python train.py --image_size=64 --encoder_fused_qkv=true --encoder_bias="all" --encoder_parallel_block=false --encoder_num_experts=8 --encoder_width=160
Rows from block 0 of the decoder, named by matrix and row number. Rows with one number belong to one channel. Each number is 128 + 32 x the weight over the matrix's rms, rounded and kept within 0 to 255. All counts start at 0.
# convs0: first 3x3 conv (decoder.mid.0.convs.0.weight, 96x96x3x3, standardized in use), inputs 60-79, a 3x3 kernel for each
# convs1: second 3x3 conv (decoder.mid.0.convs.1.weight, 96x96x3x3, standardized in use, transposed), outputs 60-79, a 3x3 kernel for each
convs0.60 [111 111 113 105  92 195 100 118 149 120  95 106 112  92 179 132 107 130 124 142 125  77 130 167 116  77  86 130 189 153 185 130 124 111 158 171 159 142 117  64 140  77 102 121 103 104 136 120 165 194 154  75 149  96  75 110 139  90  97 121 114  56 135 146 104 106 192 171 159 140 131 166 130  86 133 109 105 157 104 153 124 121  46 121 176  62 122 165  88 163 146  93 177 166 114 150 173 187 138 193 171 138 110 112  77 132  94  73 130 102  90 169 112 184 121 114  98  64  80 106 151 151 199 140  76 134 139 132  77 152 136 145 131  59 136 123 131 132  90 102 168 122 163 165 179 171 163 138  82  93 117 133 201 148 169 101  77  81  52 199 149 137 126 122 165 134 114 178 135  64 119 134 158 160 157 123 167 187 171  89]
convs1.60 [102 126 145 162 183 149 134 144  64  95  58 125 102 111 134 151 161  93 144 123 106 115 129 139 139 162 115 122 112 158 154 141  97 128 133  97 144 151 118 151 160 131 102 136 130  70  85 137 118 128 140 105 103  74 131 124 139 118 146 108 127 101 122 112 150 127  98 122  96 121 116 127 102 119 139 131 126  91 160 124 141 130  98 132  84  77  65  97 123 114 135 132 112  98 111 105  88 142 126 123 117 115 148 137 118 135 129 124 127 113 157  63  88 119 158 164 159 130 129 107  54 106 141 134 132 104 119 118  87 141 157 108 151 112 147 112 153 138 139 148 151 141 150 154 122 142 153 123 174 173 123 119 105  82  77  92 184 157 127 123  90 157 137 185 134 139 127 104 126 126 152 138  96 105 125 147 133  88 135 114]
convs0.61 [143 155  84 111 170 193 111 172  98 132  88  76 135  96 129  64  24 134 108 164 184 106 166 159  87 151 111 101 117 122 102 161 131 104 114 143 137  75 121 108 141  51 147  74 122 121  97 117 183 159 121 128  97  81 130 154  81  65 120 129 172 132 102 119  88 123  89 111 108 122 136 105  82 139 109 202 133 182 152  71  85 115 123 135 190 198 240 179 230 121 118 151 142  90 179  82 111 120 146 133 148  65 100 102  52 138 113  67 117 125 104 103 119 125 145 116 137 150 117 166  85 125 148 117 138 122 140  96  99 141 162 131 130 135  74 111 119 149 127 142 154  97  96 123 166 164  99 156 148 114 162 134 111 186 165  84 121 137 115 131 130 130 168 137 107 128 220 147 112  69 133 115 161 146 125 152 120 148 220  89]
convs1.61 [ 96 122  94 140 151 159 158 158 168 126 173 147  92 112 146 142  80 139 103 127 134 110  67  93 103  92 102 113 139 134 136 119 129 134 128 148 115 132 106 134 111 109 184 173 140 136 133  89 117 182 161 147 115 142 139 114 102 116 145 151 119 130 129 132 120 156 140 108 159 108 115  78 166  98 157  89 201 146 115 134 174 107 123  99 126 119 102 123  80 105  91 122 135  99  87 118  80 151 151 149 111  76 103 141 128 151 137 101 113 127  82 151 149 137 131 115 130 148 130 149 112 141 112 172 133 127 115 136 163 101  84 127  93 114 137 111 155 126 111 135 152 128 132 140 184 160 114  95 116 159 184 133 137 106  88 107 154 136 152 148 173 133 104 176 205 109 106 131 116 145 123 120 170  77 147 138  93  90 101 158]
convs0.62 [127 105 139 137 156 148 124 144 136 165 138 119 104 155 142 144 122 188 113 150 142  98 159 149  78 110 134 116  46 112 140 132  96  95 168  91 111 112 136 218 101  92 105 103 165  77 135  78 161 170  86  68 151 117 115 141 145 115 156 137 108 134 138  78  82 149  81 187 132 113  93  67  90 138 188 151  74  78  68 131  97 162 103 153 114  85 142 130 144 170 144 103 127  57 136 125 118  78  63 103 104 161 123 118  92 110 211 105 101 143 166 157  31 144 126 124 155 132 171  96  58 145 165 115 115 147 136  73 152  94 138 137 107  97 125 111 145  98 128 176 113 138 109 168 141 134 117 123 152 139 152 112 113 168 141 100  90 159 145  88 100  86  86  85 117 120  99 116 128  92 159 124 176 113 138 139 144 192 104 117]
convs1.62 [138 147 130 147 159 168 121 124 157 118 168 153 134  89 140 128 118 161 113 172 176  91 148 181 113 111 168 114  99 148 149 133 117  99  96 118 120 176 142 138 129 114 140 112 143  92 105 136 149  95 135 159 120 121 133 117  97 116 102  83 113 124 117 148 158 140 110 138 201 170 181 127 129 146 158 106 126 103 120 146 137 119 173 110 140 164 138 118 123 161  94 122 100  77 149 142 108 141 138 150 115 145 118  75  97 103 149  95 110 112 105 136 154 123 155 116 176 115 178 122 126 129 165 144 127  96 138 124 150 163 119 158  70 171 128 115 146 210 137 134 128  95 154 152 144 156 101 149 134 160 116 159  79 111 129 173  93 104 171  98 129  77  53 130 127 102 116 140 129  88 119 100  87 103 184 166  82 143 119 129]
convs0.63 [187 178 106 167 118 111 197  82 109 116 109 131 139 160 136 136 112 138 168 171  98  81 146 142 137 157  90 186 133 136 146 144 104  99  99  63 153 105 115 144 154 149 133 105  80 114 116 126 113 127 111 102 131 196 114 166 106 162 108 140 137 112 119 108 137 130  91 141 191  88 162  95 120 164 168 195 144 121 103  77  65 121 221 141 108 167 153 116 188 142 110  94 138 190 226 192 102 102  45 109 140  96 100  73  72  97 200 171 147 183 154 100 151 110 115  81  93 162 181 187 136 134 158 108 161 183 166 153 136 137  86 132 119 139 178 150 132 133 172 192 174 145 102  53  89 149 129 172 126 152  97 138  75 142 150 122 243 108  99  76 174 141 105 135 137 104  76 146 106  65 187 100 113 109  74 137 100 143 147 174]
convs1.63 [128 169 130 128 107  70 164 178 107 121 107 150 107 102 114 124 135  62 151 159 131 103 158 152 164 156 129 155 179 143 123 129 137 147 145 127 181 153 136 130 133 132 172 153 124  91 160 108 106 146 118  68 142  99 136 112 152 128  98 124 133 118 109 100 128 130 101 172 107 116 132  79 102 156 110 121 123 140  78 116 137  95 101 140 170 111 130 128  75  91 141  62  88  90  67 129 123 139  94 144 157 169 182 143 205 155 130 138 115 134 173 180 156 180 129 115 175 134  99 145  87 122 112 112 119 113 123 137 161 124 153  94 122 111 128 178 177 162 144 187 105 114 143 122 138 128 108 106 105  71 176 167 143 104 116 191 134 111  85 172 147 161 125 148 154 146 202 179 162  79 121 178 172 120  97 106 110  76  81  97]
convs0.64 [165 121 110 217 109 135 140  55 115 173  97 137 141 180  97 149 151 102 136 118 139 153 111 144 145 140 140 155 108 105 134 168  90 171 165 123 192 111 218 104 123 100 117 139  98 105  63 143 130 120 149 172  95 123 144 134 122  80 116 102 170 143 127  80 120 113  83 153 122 167  88  88 207  78 166  88  37  59 138 170 120 165 163 163 151 162 151  88 139 140  96 128 123 129 102 110  95 120  76 122 141 158  74  80  99 116 105 127 107  84 104 123 174 131  79 135 117  84 114  85 139 161  97 134 125 126 203 164 115 127 151  88 128 131 119 143 121 100 110 116  81  99 164 119 125 175 123 118 113 127 121  89 157 129 124 111 105  92  83 109 170 125 116 176 100 120  72 107 193  44 170  77 151 163 135 200 152  32 141 169]
convs1.64 [ 92 113 111 129 170  61 120 155 108 110 116 124 143  57 129 137 161 102 113  99 109 100 172 142 139 140 135 116 110 129 173 102 115  84 151  84 160  98 152 122 178 128  75  97 106 155 152 121 125 152 189 136 170 169 180 118 146 126  92 148 149 114 113 106 111  93 113 118 110 125 151 178 159  92 164 118  61  93 148 119 160 136 195 121 107 174 119 157 127 101 179 129 112 152  87 112 114 148 126 123 139 153 124 118 127 138 109 117 131 154 167 140 110 103 125 167 128 123 139  52 170  98 143 133 153 140 121 112 118 144 114 198 154 120  67 150 141 130 146 124 127 137 147  96  84 152 143 128 180 141 127 134 161 152 138 108 170 124 120 125 145 116 102 201  91 225 156  86 179  66 125  75  73  80 107 129 139  71 127  43]
convs0.65 [198 156 150 155 124 118  90 171 160  95 110  82  88  74  87  60 111 133 180 124 128 133 111 150  95 126 126 145 159  87 199 155 131 162 126 117 116 125 135 189  72 170 148 169 177 175 171 148 103 153 106 166 170 193 125 154 117 157 155  80  97 111  93 131  78 163 155  98 185 122 112 150 188 160 127 195 150 150  94 178 126 139 166 123 129 107 129 121 135 118  52 125 125 113 167 101  89 142 140  66  78 109 148 123 180  98 110 115  93 147 122 132 116  97 104  97 113 111 103 139 126 122 122 106 165 155 152 168 106 122 101 114 148 103 100  91 122 172 112  94 122 125 144  93  99  54 146 136 141 139 140 170 105 142 157 143  90 126 125 123 185 140 122  89 151 125  92 130 126 150 126 124 125 194 165 114 162 143 147 194]
convs1.65 [115  87 183 170 160 182 109 195 131  99 119 145 111 116 163 134  78 146 136  88 110 131 111 126 116 125  95 144 101 127 123 117 160 171 111 162  88 112 125  95 140 102  68 132 121 164 114 162 163 111 110 162 160 173 105 131 101 111 157 141 136  75 150  84 136  97  92 117 112 131 137 119  94 118 120 137 139 128 126  87 116 171 132 158 109 160  97 107 199 131 116 155 104 130 130 149  50 127 127 120 130  82 121 124 129 110  98 151 143 132 138 122 133 139 157 150 184 126  76 121 151 120 133 146 147 113 139 170 150 106 178 111 117 112 120 146 159 134 118 175 156 126 137 107 213 114 125 164 150  84 171 169 134  92 105  86  85 166 154 156 145 146 142 127  44 108 159 132 166 175 119 180 149 143 147 106  80 127  84  80]
convs0.66 [127  66 135  98  75  81  92 102  91 160  92 109 102 106 109 114 175 136 145 113 156 165 117 135 138 142 120 144 102  93  94 165  29 225 110 131  99  50 131  81 107 149  79  90 100 111 137 132  88 105 139 118 119 104  95 105  65 141  89  87 132 156 147 139 171 131 104 126 142 140  84  96 213  78 120 168 229 153 146  85 115 114 204  78 131 209  25  63 125 123 107 132  86 146 141 126  87 131 160  71 147 174 163 200 155 112 212 159 186 113 182 164 163 116 200 203 176  71 109  89 119 103 129 110 120  98 116 120 130 125 136 141 144  76 131 162 112 110 130 163 140  99 115 149 128 134 154 143 173 120 101 150 145 104 119 132 156  93 127 126 149 120  64  64 113 120 146 153 142 119 136 181 227 127 111 155 122  96 131 159]
convs1.66 [136 118 142 131 106 119 124 134 117 173  95 141 133  86 173 164 112 137 169 139 143 142 122 122 132 141 138 143 138 138 137 115 181 174 180 148 157 150 196 137 127 100 143 193 109 154 148 154  42 123  75  86 109 105 130 136 178 160 146 109 141 121 146 132 156 117  92 109 143 137  84 116 127 142 103 200 146 141 180 172 111 115  89  84 109 100 117 136 110 123 108  85 127 105 119 135 104  70  86 106 112 100  76  98 125 147 109 167 110 119 128  93 144 132 103 107 107 124 169 138  97 124 119 140  94 115 135 135 118 132  92 136 155 150 117 143 159 175 139 125 174 141 150 149 128 111 137 143  94  88 119 134 136 140 146 152 138 135 156  88 113 171 120 149  79 111 141  85 152  93 128 115 195 111  95 103  99  81 105 109]
convs0.67 [108  84 121  75  93 170  69  44  82 115 124 101 104 107 146  77 165 137 154 120 136 143 124  99 114 124 121 111 110 100 137 159 174  83 156 136 174 140 106 198 139 103 106 100  52 182  81 149 116 112 144 163 138 154  76  61 136 151 173 127 131 103 163 132 142 133 146 157 140 105  91 102 157  94 164 173 104 198 156 185 144 150 201  89 126 147 110 114 183 112 174 165  93 205 207 126 106 127  97 119 142 134  96 134  16  75 166  96 125 168  93 130 129 111 149 136 109 126  76 171 102 173 184 142 113  98 169 141 131 129  78 141 157  97 110 134 168 123  99 143  68 113 132  39  73 157  66 121 144  94 135 146 102  97 110  74 160 178  88 146 107 118 116  91  88  93  47  94 142  80 160  91 134 192  63 165 156 113 173 184]
convs1.67 [161 121 135 140 158 172 135 129 124 104 120 141 132 109 134  88 108 101 100 139 128 168 130 172 149 159 122 168 142 146 150 143 132 137 153 161 170 131 156 173 169 191 182 132 149 148 156 130 109 106  82 126 173 172 123 135 118 102  87 141 135 164 138  91 102  88 115 121  96 117 102 142 144 146 127  82 127 128 110  96 104  82  98 129 112 133 144  91  93 152 153 108  91 171 161 121 157  90 109 195 158 159 151 142 126 165 147 131 158 126 145 104 102 112 103 109 127  97 118  80 129 117 107 130 148 109 107 158 115 159 135 168 130 111 124 127 158 145 162 164 138 156 185 163 126 141 111 124 137 123 114 148 135 131 129 122 141  83 152 115 115 136 152 169 152 133 126 159 140 134 125 146 192 106 143 136  89 111 178  85]
convs0.68 [110  57 120 127  95 110 101  80  95 129 109  89 113  80  81 118  93 129 155 175 127 175 163 129 134  71 154 148  94 149 140 147 141 121 109 118  95  95  91  13  75  59  90  97 123 144 134 104 140 188 123 121 175 116 113  89 106 131  79 154 141 147 109  66 133 114 141 104 100 149 130 123 147 179 161 124 216 171  90  97  64 104 106  77 178 154 139 131 146 125 149 174 130 115 135 115 131 120 140  79  95   0 142 177 114 137 133  77 159 150 147 174 141 109 197 139 184 134 156 122 101  90 168 121 106 185 127 127 136 140 115 104 101 181 182 113 184 144  99 134  99 137 143 106 128 108 104 156 112 164 164 146 118 163 103  87 200 154 159 165 197  90 118  95  83 124  56 151  67 109 139 143 162 130 184 255  59 174 137 135]
convs1.68 [143 101 117 114 126 125 117 155 133 158 161 194 159 137 134 128 114  92 127 153 128 133 144 140 145 108 149 144 110 173 184 123 181 151 141 124 144 169 138 147 158 166 141 164 178 116  93 118 159 167 130  82  63  88 106 110 133 126  91  93 125  89  97 157 148 112 143 152 124 136 150 116 138 127 154 116 123 134 132 140 146 129 113 107 124 173 109 175 147 135 102 133 118 124 151 126 169 136 123 151 145 137 158 140 121 165 144 163 106  78 142 135 169 184 147 147 143 120 143 145 122 155  93  96 122 103 133 102 137 180 135 160 124 129 130 172 153 169 171 162 182 138 141 160 129 134 124 110 146 105 111 130 125 152 100 149 138 136 142  97 123 147 139 143 140 114 114 130 141 151 175 114 179 168 167 128 141 147 156 175]
convs0.69 [164 167 119 121 115 173 142  56  88  95 183 112 183 112  55 131 212 154 137 113 145 112  86 124 161 162 177  95 124  96  76 147 187 104  94 129 131 162  69 144 192 177  97 170 144 145 133 152 115  42 144 111  78  98 117  77 128 152 176 129 102  21 144 100 178 129 134 159 141 101 142  82 111 140  87 131 168 187  11  90 109 106 113  82 145 203 145 106 134  73 112 146  72 124 113  66  80  75  90 166  87 154 139 182 174 189 117 173 145 163  83 103 107 104 107 195 168 148 157 135 138 148 139 146 116  96 136 153 159 101 121 108 167 143 135 111 141 152 118 159 103  99  93 138 155 195 145 192 191 154 140 142 102 126 129 186 129 147  85 179 115 103 100  93  86 147 180 155 100 179 106 160 157  76 133 149 115  97  87 118]
convs1.69 [133 160 113 101 212 149  78  89 107  53  98 103  94 129  88 125  71 120  82  58 103 200 184  97  92 152  71 109 101  90 133  41  51 137 101 142  48  94  99  90 108  45 144 175 128  58  51  87 111 145 107  84 114 193  97 177 115  85  58  65  92 104 129  95 108  74  96 113 107  80  87  86 163 155 188 240 158 185 157  58 119  78  42 120 111 180 107 124 174 105  59  23  93  70  50 137  79   2 124 115 163 151 101 104  80  92 193 132 130 118 152 115 135 185 142  82 121 128 136 133 149 128 169  93 150 132 136  78 123 185 156 156 126 127 151 118 167 103 149 122 120  57  68 101 182 191 144 176 158 148 109 132 125 109  92 129 178 181 149 126 164 125 120 137 111 157 103 178 173 203  88  84  63 101  69   0  45 124 100 131]
convs0.70 [104 123 101 130 157 145 147 144 115 169  57 132 131  72  86 110 132 117 100  92 128 140  88 122 143 151 117 142 130 123 172 229 151 121 136 131 125 126 168  65 103 108 114 200 102  97 183 126  65  91 135 203 124 126 119  89 123 155 117 120 135  97 126 122 108 140 190 157 131 116 106  91 146  58 198 111 219 160 103 118 159 161 137 181 186  78 102 156 196 153 138 110 170 185  79 144 128 155 124 102 109 109 101 111 101 146  87 133 127 122 112 191 128 157 147 171 125 128 141 116 123 215 150 131 139 135 168 148 130 127 175 154 122 159 155 135 108 133  94  99  76  85 107 132 124 125 134 104  91 147 144 168 151  95 135 145 187  96 111 172 156 133 102 159 117 149 153 157 117 186 157 159 149 135 126  82 118 117 147 119]
convs1.70 [ 74 104  80 145 179 152 125 144 150  96  65 139 138 111 124  97 132  69  88 115 158 121 177 183  50 120 120 171 188 154 153  65 106 143 172 183 115  68 140 125 149 167  66 132 129 154 145  60 115  72 150  91  62 189 169 140 114 120  88 113 140 105 127  62  79  83 105 101 129 116 102 147 133  41 124  84   9 115 113 130 169 118  80 127 191 140 107 137 106  81  99  88 108 151 176 196  95 141 178 160 130 137 116 149  63 154 168 166 176 178 110 114 129 105 162 162 112 118  99 146 138 115 158  97 135 123  69 140 132 147 136 197 145 140 103 111 174 153 174 135 118 111 151 108 141  67 110 151 132 121  96  96 125 133 129  48 111 158  95 126 154 169  49 102  93  80 120  66 164 197 143 128 128 142 153  98  61  73 103  54]
convs0.71 [111 155 140 149 118 134 153 159 106 148 121 179 151 124  95 156 133 100 140 140 116 186 121 170 126 136 137 143 123 168 179 128 151  94 171 130 113 125 111 164  50 147 142 105 120 150 151 145  37 163 110 140  93 117 121 144 111 166 154 139 104 192 114 133 125 137 154 133 125 106 158 126 189  41 152 153 180 134  85 149 133 134 153 157 135  99 166 135 121  76 133 155  87 121  34 186  84  97 130 139 128 175 141 114 114 156 109 117 105 113 139 125 108 114 150 110 119 108 106 143 168 196  76 118 163 107 116  70 138 172 100 100  85 163 114 121 149 136 148  95  89 140 152 105  92 149 130 158 124 153 153 104 145  89 158 111 143  82 111 136 138 108  66 152 117 134 108 124 142 168 136 162 120 153 155  79 206  78 173 110]
convs1.71 [ 78  95  84 149 155 104 103  57 132 139  98 116 155  51 111  54 160 100 134 145 160  65 215 132 198 110 143 175 182 158 101 125 128  79 115 148 180  64 159 120 157 143 119  54 147 143 185 130 152  53 160 127  96  75  84 113 150  68 189 102 124 126  86 133  90 131 135 114 123 149 128 155 113 122 126  88  66 113  83 167 119 166 121 151 204 129 142 149 171 118  94 128 147 111 119 130 119  72  99  73 134  69  97 145 116  80 103 160 170 191 104  97 222  74 150 178 136 183 123 202 166  91 186  93  95 137 180 131 168 174 133 113 101 171 106 175  85  49 155 103  64 105  72 133  98  79 104 126 140  68 173 146 176 119 143 114  95 157  78 118 118 145 139 142  76 168 107 112 123  83 154 148 163 181  97 135 147 120 124  62]
convs0.72 [ 99  71 127  83  84  94 107  94  55 162 121  80 125 122 129 125 109  78 106  93 116 180 142 110 137 132  80 144 117 133 188  81  89 197 114 179 174 165 109 119  68 101 128 113 153 164 163 116 125 146 107 124 107 107 125 115 119 131 138 150 110 169 112 152 146 127 130 117 138 112 101 123 144 128 137 138 122 108 113 156  78 125  78 133 120 135 104  76 127 121 108 129 128 102 108  57 114 111 112  94  88 129 110 133 129 102 168 156 173 103 121 131  92  75 152 140 106 118 135 130  98 211 158  92 164 190 109 135 150 194 180 140 151 108 136 150 131 118 144 117 135 141 173 132 151 137 136 119 164 124 133 149 141 131 102 157 168 156 106 131 178  79 127 138 142 120 137 173 133 117 134  83 154 112 137 204 161 123 168 176]
convs1.72 [152  99 128 144 135 135 146 166 129 143 165 137 112 153 121 134 144 141 136 104 125 177 129 114 172 127 109 200 105 148 191  89 109 180 126  78 110 191 157 136 198 171 148 119 118 128 117 146 214 154 142 133 144 124  75 121 126 132 122 135 157 115 143 121 106  87 124 111 135 131  90 115 153 163 159 149 167  92 119 137 111 115 136 118  83  95 147 104  73 115 151 101  93 155 171 115 120 211 126 127 110 159 145 121 141 146 119 125 159 142 155 132 181 132 114 130 151  71 176 110  74 137 136 114 155 112 133 137 164 156 121 160 128 125 145 122 100 136 173 109 112 152 151 110 121 137 129 131 124 144 127 113 108 172 119 107 130 184 165 149 152 129 175 127  98 125 128 121 103 100 160 145 171  84 169  75 213 202 159 190]
convs0.73 [100 135  66 107 169 105 123  88 116 149 177 140 170 161 114 165 184 149 129 138  94 129 144  81 137 132 120  62 148 141  67 136 119  93 103 136 154 188 171 124 216 115 145 178 109 125 133 155 168 135 152 141 156 125 126 170 166 102 109 118 110 126  90 124 165 146 137 180 104  96 159 132 131 124 138 107 113 110 118 153 122  99 141 142 101 108  93 155 180  65  74 114 123 125 132 134  74 103 138 108 218 152 128 216 151  91 174 140 146 130 155  76 165 143  93 184 144 144 157 138 167 151 128 172 132 151 131 125 165 124 119 104 114 129 134 156 164 129 148 150 144 121 148 100 188 166 144 190 165 150 137 141 156 122  89 138  85  58 101 112  95 113  62  73 103  88  46 141 161 100 143 113  72  80 155  80 110 187 124 100]
convs1.73 [159 124 112 131 157 138 139 123 127 133 121 133 125 164  97 130 121 149 126 148 131 127 104 124 117 111 111  76 107 147  96 140 163 117 110 115 136 129 139 116 129 122  96 130 115 141 131 177 138 145 137 154 110  94 136 147 131 126 132 146 106 142 135 118 148 129 152 154 150 163 155 133 115  98 152 113  94 112 126 110 129 151 182 182 176 206 162 135 166 126 106 116 140 138 127 137 122 133 104 144 123 154 154 133 145 130 103 145 135 157 134 118 164 123 122 141 138 112 167 126 118 138 117 154 125 139 165 128 141 162 116 136 137 156 161 134 125 126 119 122 119 127 141 149  94 126  98 141 137  92 119 139  88 139 154 142  96 129 142  81 125 130 156 150 135 148 140 131 156 127 155 189 128 116 155 120 115 161 137 146]
convs0.74 [135 126 123 136 102 143 128 158 164 138 128 150 128 122 165 113 147 184 147 154 162 124 134 157 116  77 125 141 166 159 150 133 150 116 128 136 100 120  96 153 182 100 154  88 131 117 139  97 111  77 107 148 145 125  82 132 119 105 153  91  90 142  96 130  62 109 128 130 107 112 140 111 182 160 111  95 148  73  97 121 143 109 117  80 107  96 112 129 111 101 105 103 113  97  65 108  58  41  82 124 146 125 157 179 133  85 171 162 126 187 117 128 169  90  95 147 148 132 130  83 165 145 118  99 109 124  51 150  78  31 117 146 127 125 147 109 101 138 103  95  96 144 147 159 151 154 143 176 137 166 154 149 117  72 119 140  66  90 102 109  86 104 108 124 149 100 103 111  37 117 114 165 128 158 184  97 163 167 107 113]
convs1.74 [144 148 136 127 126 125 122  96 119 118 132 184  74 120 170 116 104 130 149 138 120 117 148 134 111 121 143 106 110 168 109  59 116 134 119 133 137 120 117 145 116 139 122 141 136 158 207 124 126 134  66 146  95 108 128 117 136 117 128 112 127 128 141 126 119 119 111 120 118 117 141 122 140 122 148 138  90 131 109 116 131 122 116  93 108 161  99 131 120 112  96 138 128 148 141 110 145 105 101 104 102 136  88 139 120 131 126 179 139 126 181 124 164 122 121 145 112 127 133 157 143 112 112 121 149 146 119 114 103 149 133 172 140 144 147 129 134 132 145 117 147 132 113 137  91  95 107 144 135  89 124 135  75 120 129 133 140 137 117 118 123 128 152 152 150 100 142 165 107 135 109 134  98 116 168 150 120 159  72 116]
convs0.75 [108 111 130 145  89  62 122 137  73 105  79 135 140 189 109 153 115 175 143 120 136 125 103 117 103 138 146  68 113 185 129  52 142 103 147  83 114 134 109 112 105 141 120 137 108 117  76 161 121 124 117 129 148 136 135 167 120 108 157 132 105 123 172 164 118 128 148 107 120 153 174 113 130 121 142 122 129 147 162 152 124  86 135 126 112  37 102 158 100  95 130 118  87 137 104 126 114 110 134 107 100 109 105 105  98 141 131 142 110 147 132 121 145 145 121  92 115  95  76 127 144 143  77 142 182 136 115 139 146 194 111 152 121 102 148 120 117 157  98 151  94 144 119 100 126 143 161 175 148  53 155 163 127 130 107 116 164 125  79 163 159 132 148 159 146 128 111 105 135 141 136 128  69 126 156  61 150  86 139 122]
convs1.75 [124  72 119 157 204 130  75 149 255 140 108 148 228  95 134  83 204 200 125  63 173  97 166 104 165 188 132 175 116  87 225 215  52  45 102 157 154 142 150 125 190 175 184 102 104 190 107 133 190 172 145  47 121 149 107 110 164 116 115 142 187 127  76 137  77 155 175 121 109 123  95 116 122 169 127 109 141 168 136 156 107 149 204 189 130  65 145 145 110 106 106 156 151 145 214  34 150  61  92  84 161 109 127 171 161  99 131 152 182 179 101 196 158 131 111 183 204 140  92 195 211 170  97 154 174 200 208  88 212 115 127  38 172 100 118 214  71  62 102 148 125 109 116 132 158 122 139 162  74  74  89 129 169 132 128  73  84 119  52 168 173  86 150 113  82 184  91 181 118  14  88 156 106 233 170  72 138 145 155  48]
convs0.76 [114 105 133 131 125 134 123 102 140 129 156 141 170 132 107 121 130  98 132 126 142 165 157 181 142 125 149 135 137 160 120 127 116 140 123 139 131 176 150  85 148 144 119 129 127  60 140 112  85 166 111 106 136 100 152 137 159 134 115 128 145 156 120 144 138 127 112 167 143 136 141 115 114  85 144 134 119 159 127  77 124 143 115 160 134 114 148 125 161 160 166 116 154  94 124 142 114 116 130 150 142 113 156 198 122 149 118  96 149 134 140 142 109 136 139 153 166 155 151 162 173 168 176 124 125 140 156 136 125 147 132 162 131 111 113 132 155 177 169 133 150 145 139 139 126 135 134 151 159 144 106 100 121 145 110 133 173 122 139 156 109 144 157  88  94 159 108 120 140  87 116 129 117  84 108 100 123 124 152  89]
convs1.76 [106 131 179  93 125 169  99 110 138 141 160 143 126 157 112 101  98 120 117 115 122 132 130 114 122 137  91 126 162 100 125 128  94 135 140 117 137 153 153 160 148 155 115 130 112  88 108 107 110 122  93 108  70 112 117 120 134 142 130 104 137 127 126 113 139 144 138 142 186 139 137 167 133  99 125 153 120 108 124 134 133 172 168 161 172 156 133 153 181 158  62 135 126  94 163 165 115 156 165 129 121 116 124  93 107 126  60 129 140  93 159 126 134 165  75 114 176 129 126  95 155  99 108 130 116 151 155 130 138 179 142 142 142 177 123 126 126 106 167 142 151 125 153 137 137 130 130 124  99  50 121 120  97 155 159 149 140 146 175 107 177 164 130 149 135 118 113 154 118 104 121 139 135 160 151 131 157 158 143 135]
convs0.77 [113 124 142 150 110 131 130 126 132 126  77 115 115 128  93 118  63 132 110 127 162 121 141 168 117 175 134 118 157 175 132  99 150 124  96 152 141 131 128 148 169 115 152 167 100 117  95 122 119 139 143  91 186 121 121 114 133  91 100 110 138 109 155 108 123 111 126 122 161 123 143 114 108  68  93  82  33 113  84  95 104 121 150  84 165 104 153 187 121 183 111 167 143 150 158 105 122 122 116 115 131 108 155 177 117 120 135  71 162 150 151 172 166 158 143 136 120 118 127 144 146 165 157 136 146 166 152 148 123 161 116 151 115 173 121 130 127 159 141 184 157 122 146 134 111 119  98 183 165 127 157 163 125 102 114 107 164  86 124 103 113 141 133 115 102 160 120 120 140 110 167 154  95 125 114  70  71 113 136 135]
convs1.77 [122 111  88 147 165 101 135 105 122 128 196  99 151 122 123 102 168 202 159 153 167 113 127 125 161  73 102 161 159  60 151 156 108 149 114 194 145 110 134 141 121 113 145 111 136 157  98 110 124 147  93 100 132 108 129 112 123 112  94 133 127 134 137 105  96 143 147 146 143 113 131 143 130 137  85 121 125 141 174 132 141 126 178 174 104 133 140 134 129 144 105 146 139  99 166 141 110 106 159 120 117  95 157 117 129 131 172 110 135 149 131 140 118 150 125 144 167 148  69 127 140  96 157 119 165 183 160 107 146  98 120  76 117 166 148 147  89  63 113 137 131 130 131 117 133 106 105 164 104 126 119 122 153 131 155 157 103 182 136 145 127 145 104 128 121 142 122 137 130 118  69 148 111 163 149  85 106 200 136  81]
convs0.78 [ 98 122 116 152 121  99 148 153 109 152 133 105 133 140 113 127 155 134 112 145 120 128 104 109 119 136  90 100  86 126 146  79 102 122  84 121 164 158 147 119 150 187 111 170 153 106 157  91 113 157 125 108 110 105 158 155  84 147 140  81 170 194  91 108 124 162 127 186 169  99 104 114 151 120 114 130 115 125 145 114 147 124 108 147 118  83 151 125 105 109 159 102 148 153  89 129 126 116 134 103 130 171  78 113 172  85 131 106 133 150 154 108  70 134 108  93 155 120 116  48 149 154   6 109 145  26 133 117  99 142 125 111 150 123 113 134  97  66 136 130  65 138 112  82 104 162 150 125 174 145 120 189 106 153 100 116 143 140 103 155 130  97 134  82  99 128 100  68 170 115  58  93 105 175 106  90 167 111 124 159]
convs1.78 [ 61 105 108 127 107 103 112 137 127 170  93  86 177 150 116 187 146 121 143 198 111 119 181  74 134 146 109 161 140 101 187 177  99 115 179 125 142 142 139 104 117 125 111 109 133 145 138 129 138 113 140 140  97 135 144 124 106 175 127 116 204 137 115 111  73 133  96  89 149 116  88 116  86  86 136  84  60  91 126 119 141 161 141 152 185 124 126 170 113 121 127 139 113  89 137 112  72 128  99 104 166 135 124 175 104 115 137  91 126 108 129 103 125 100  96 101  66 139  78 137 169  92 123 148  89 123 153  97  83 144  77  68 143 130  95 165  71  97 159 130 119 158 115 100 110  97 127 172 127 118 143 104 125 145 150 150  79 131 116  78 141 131 139 123 134 168  88 144 192  85 135  77 100 197  95  81 117 102  85  75]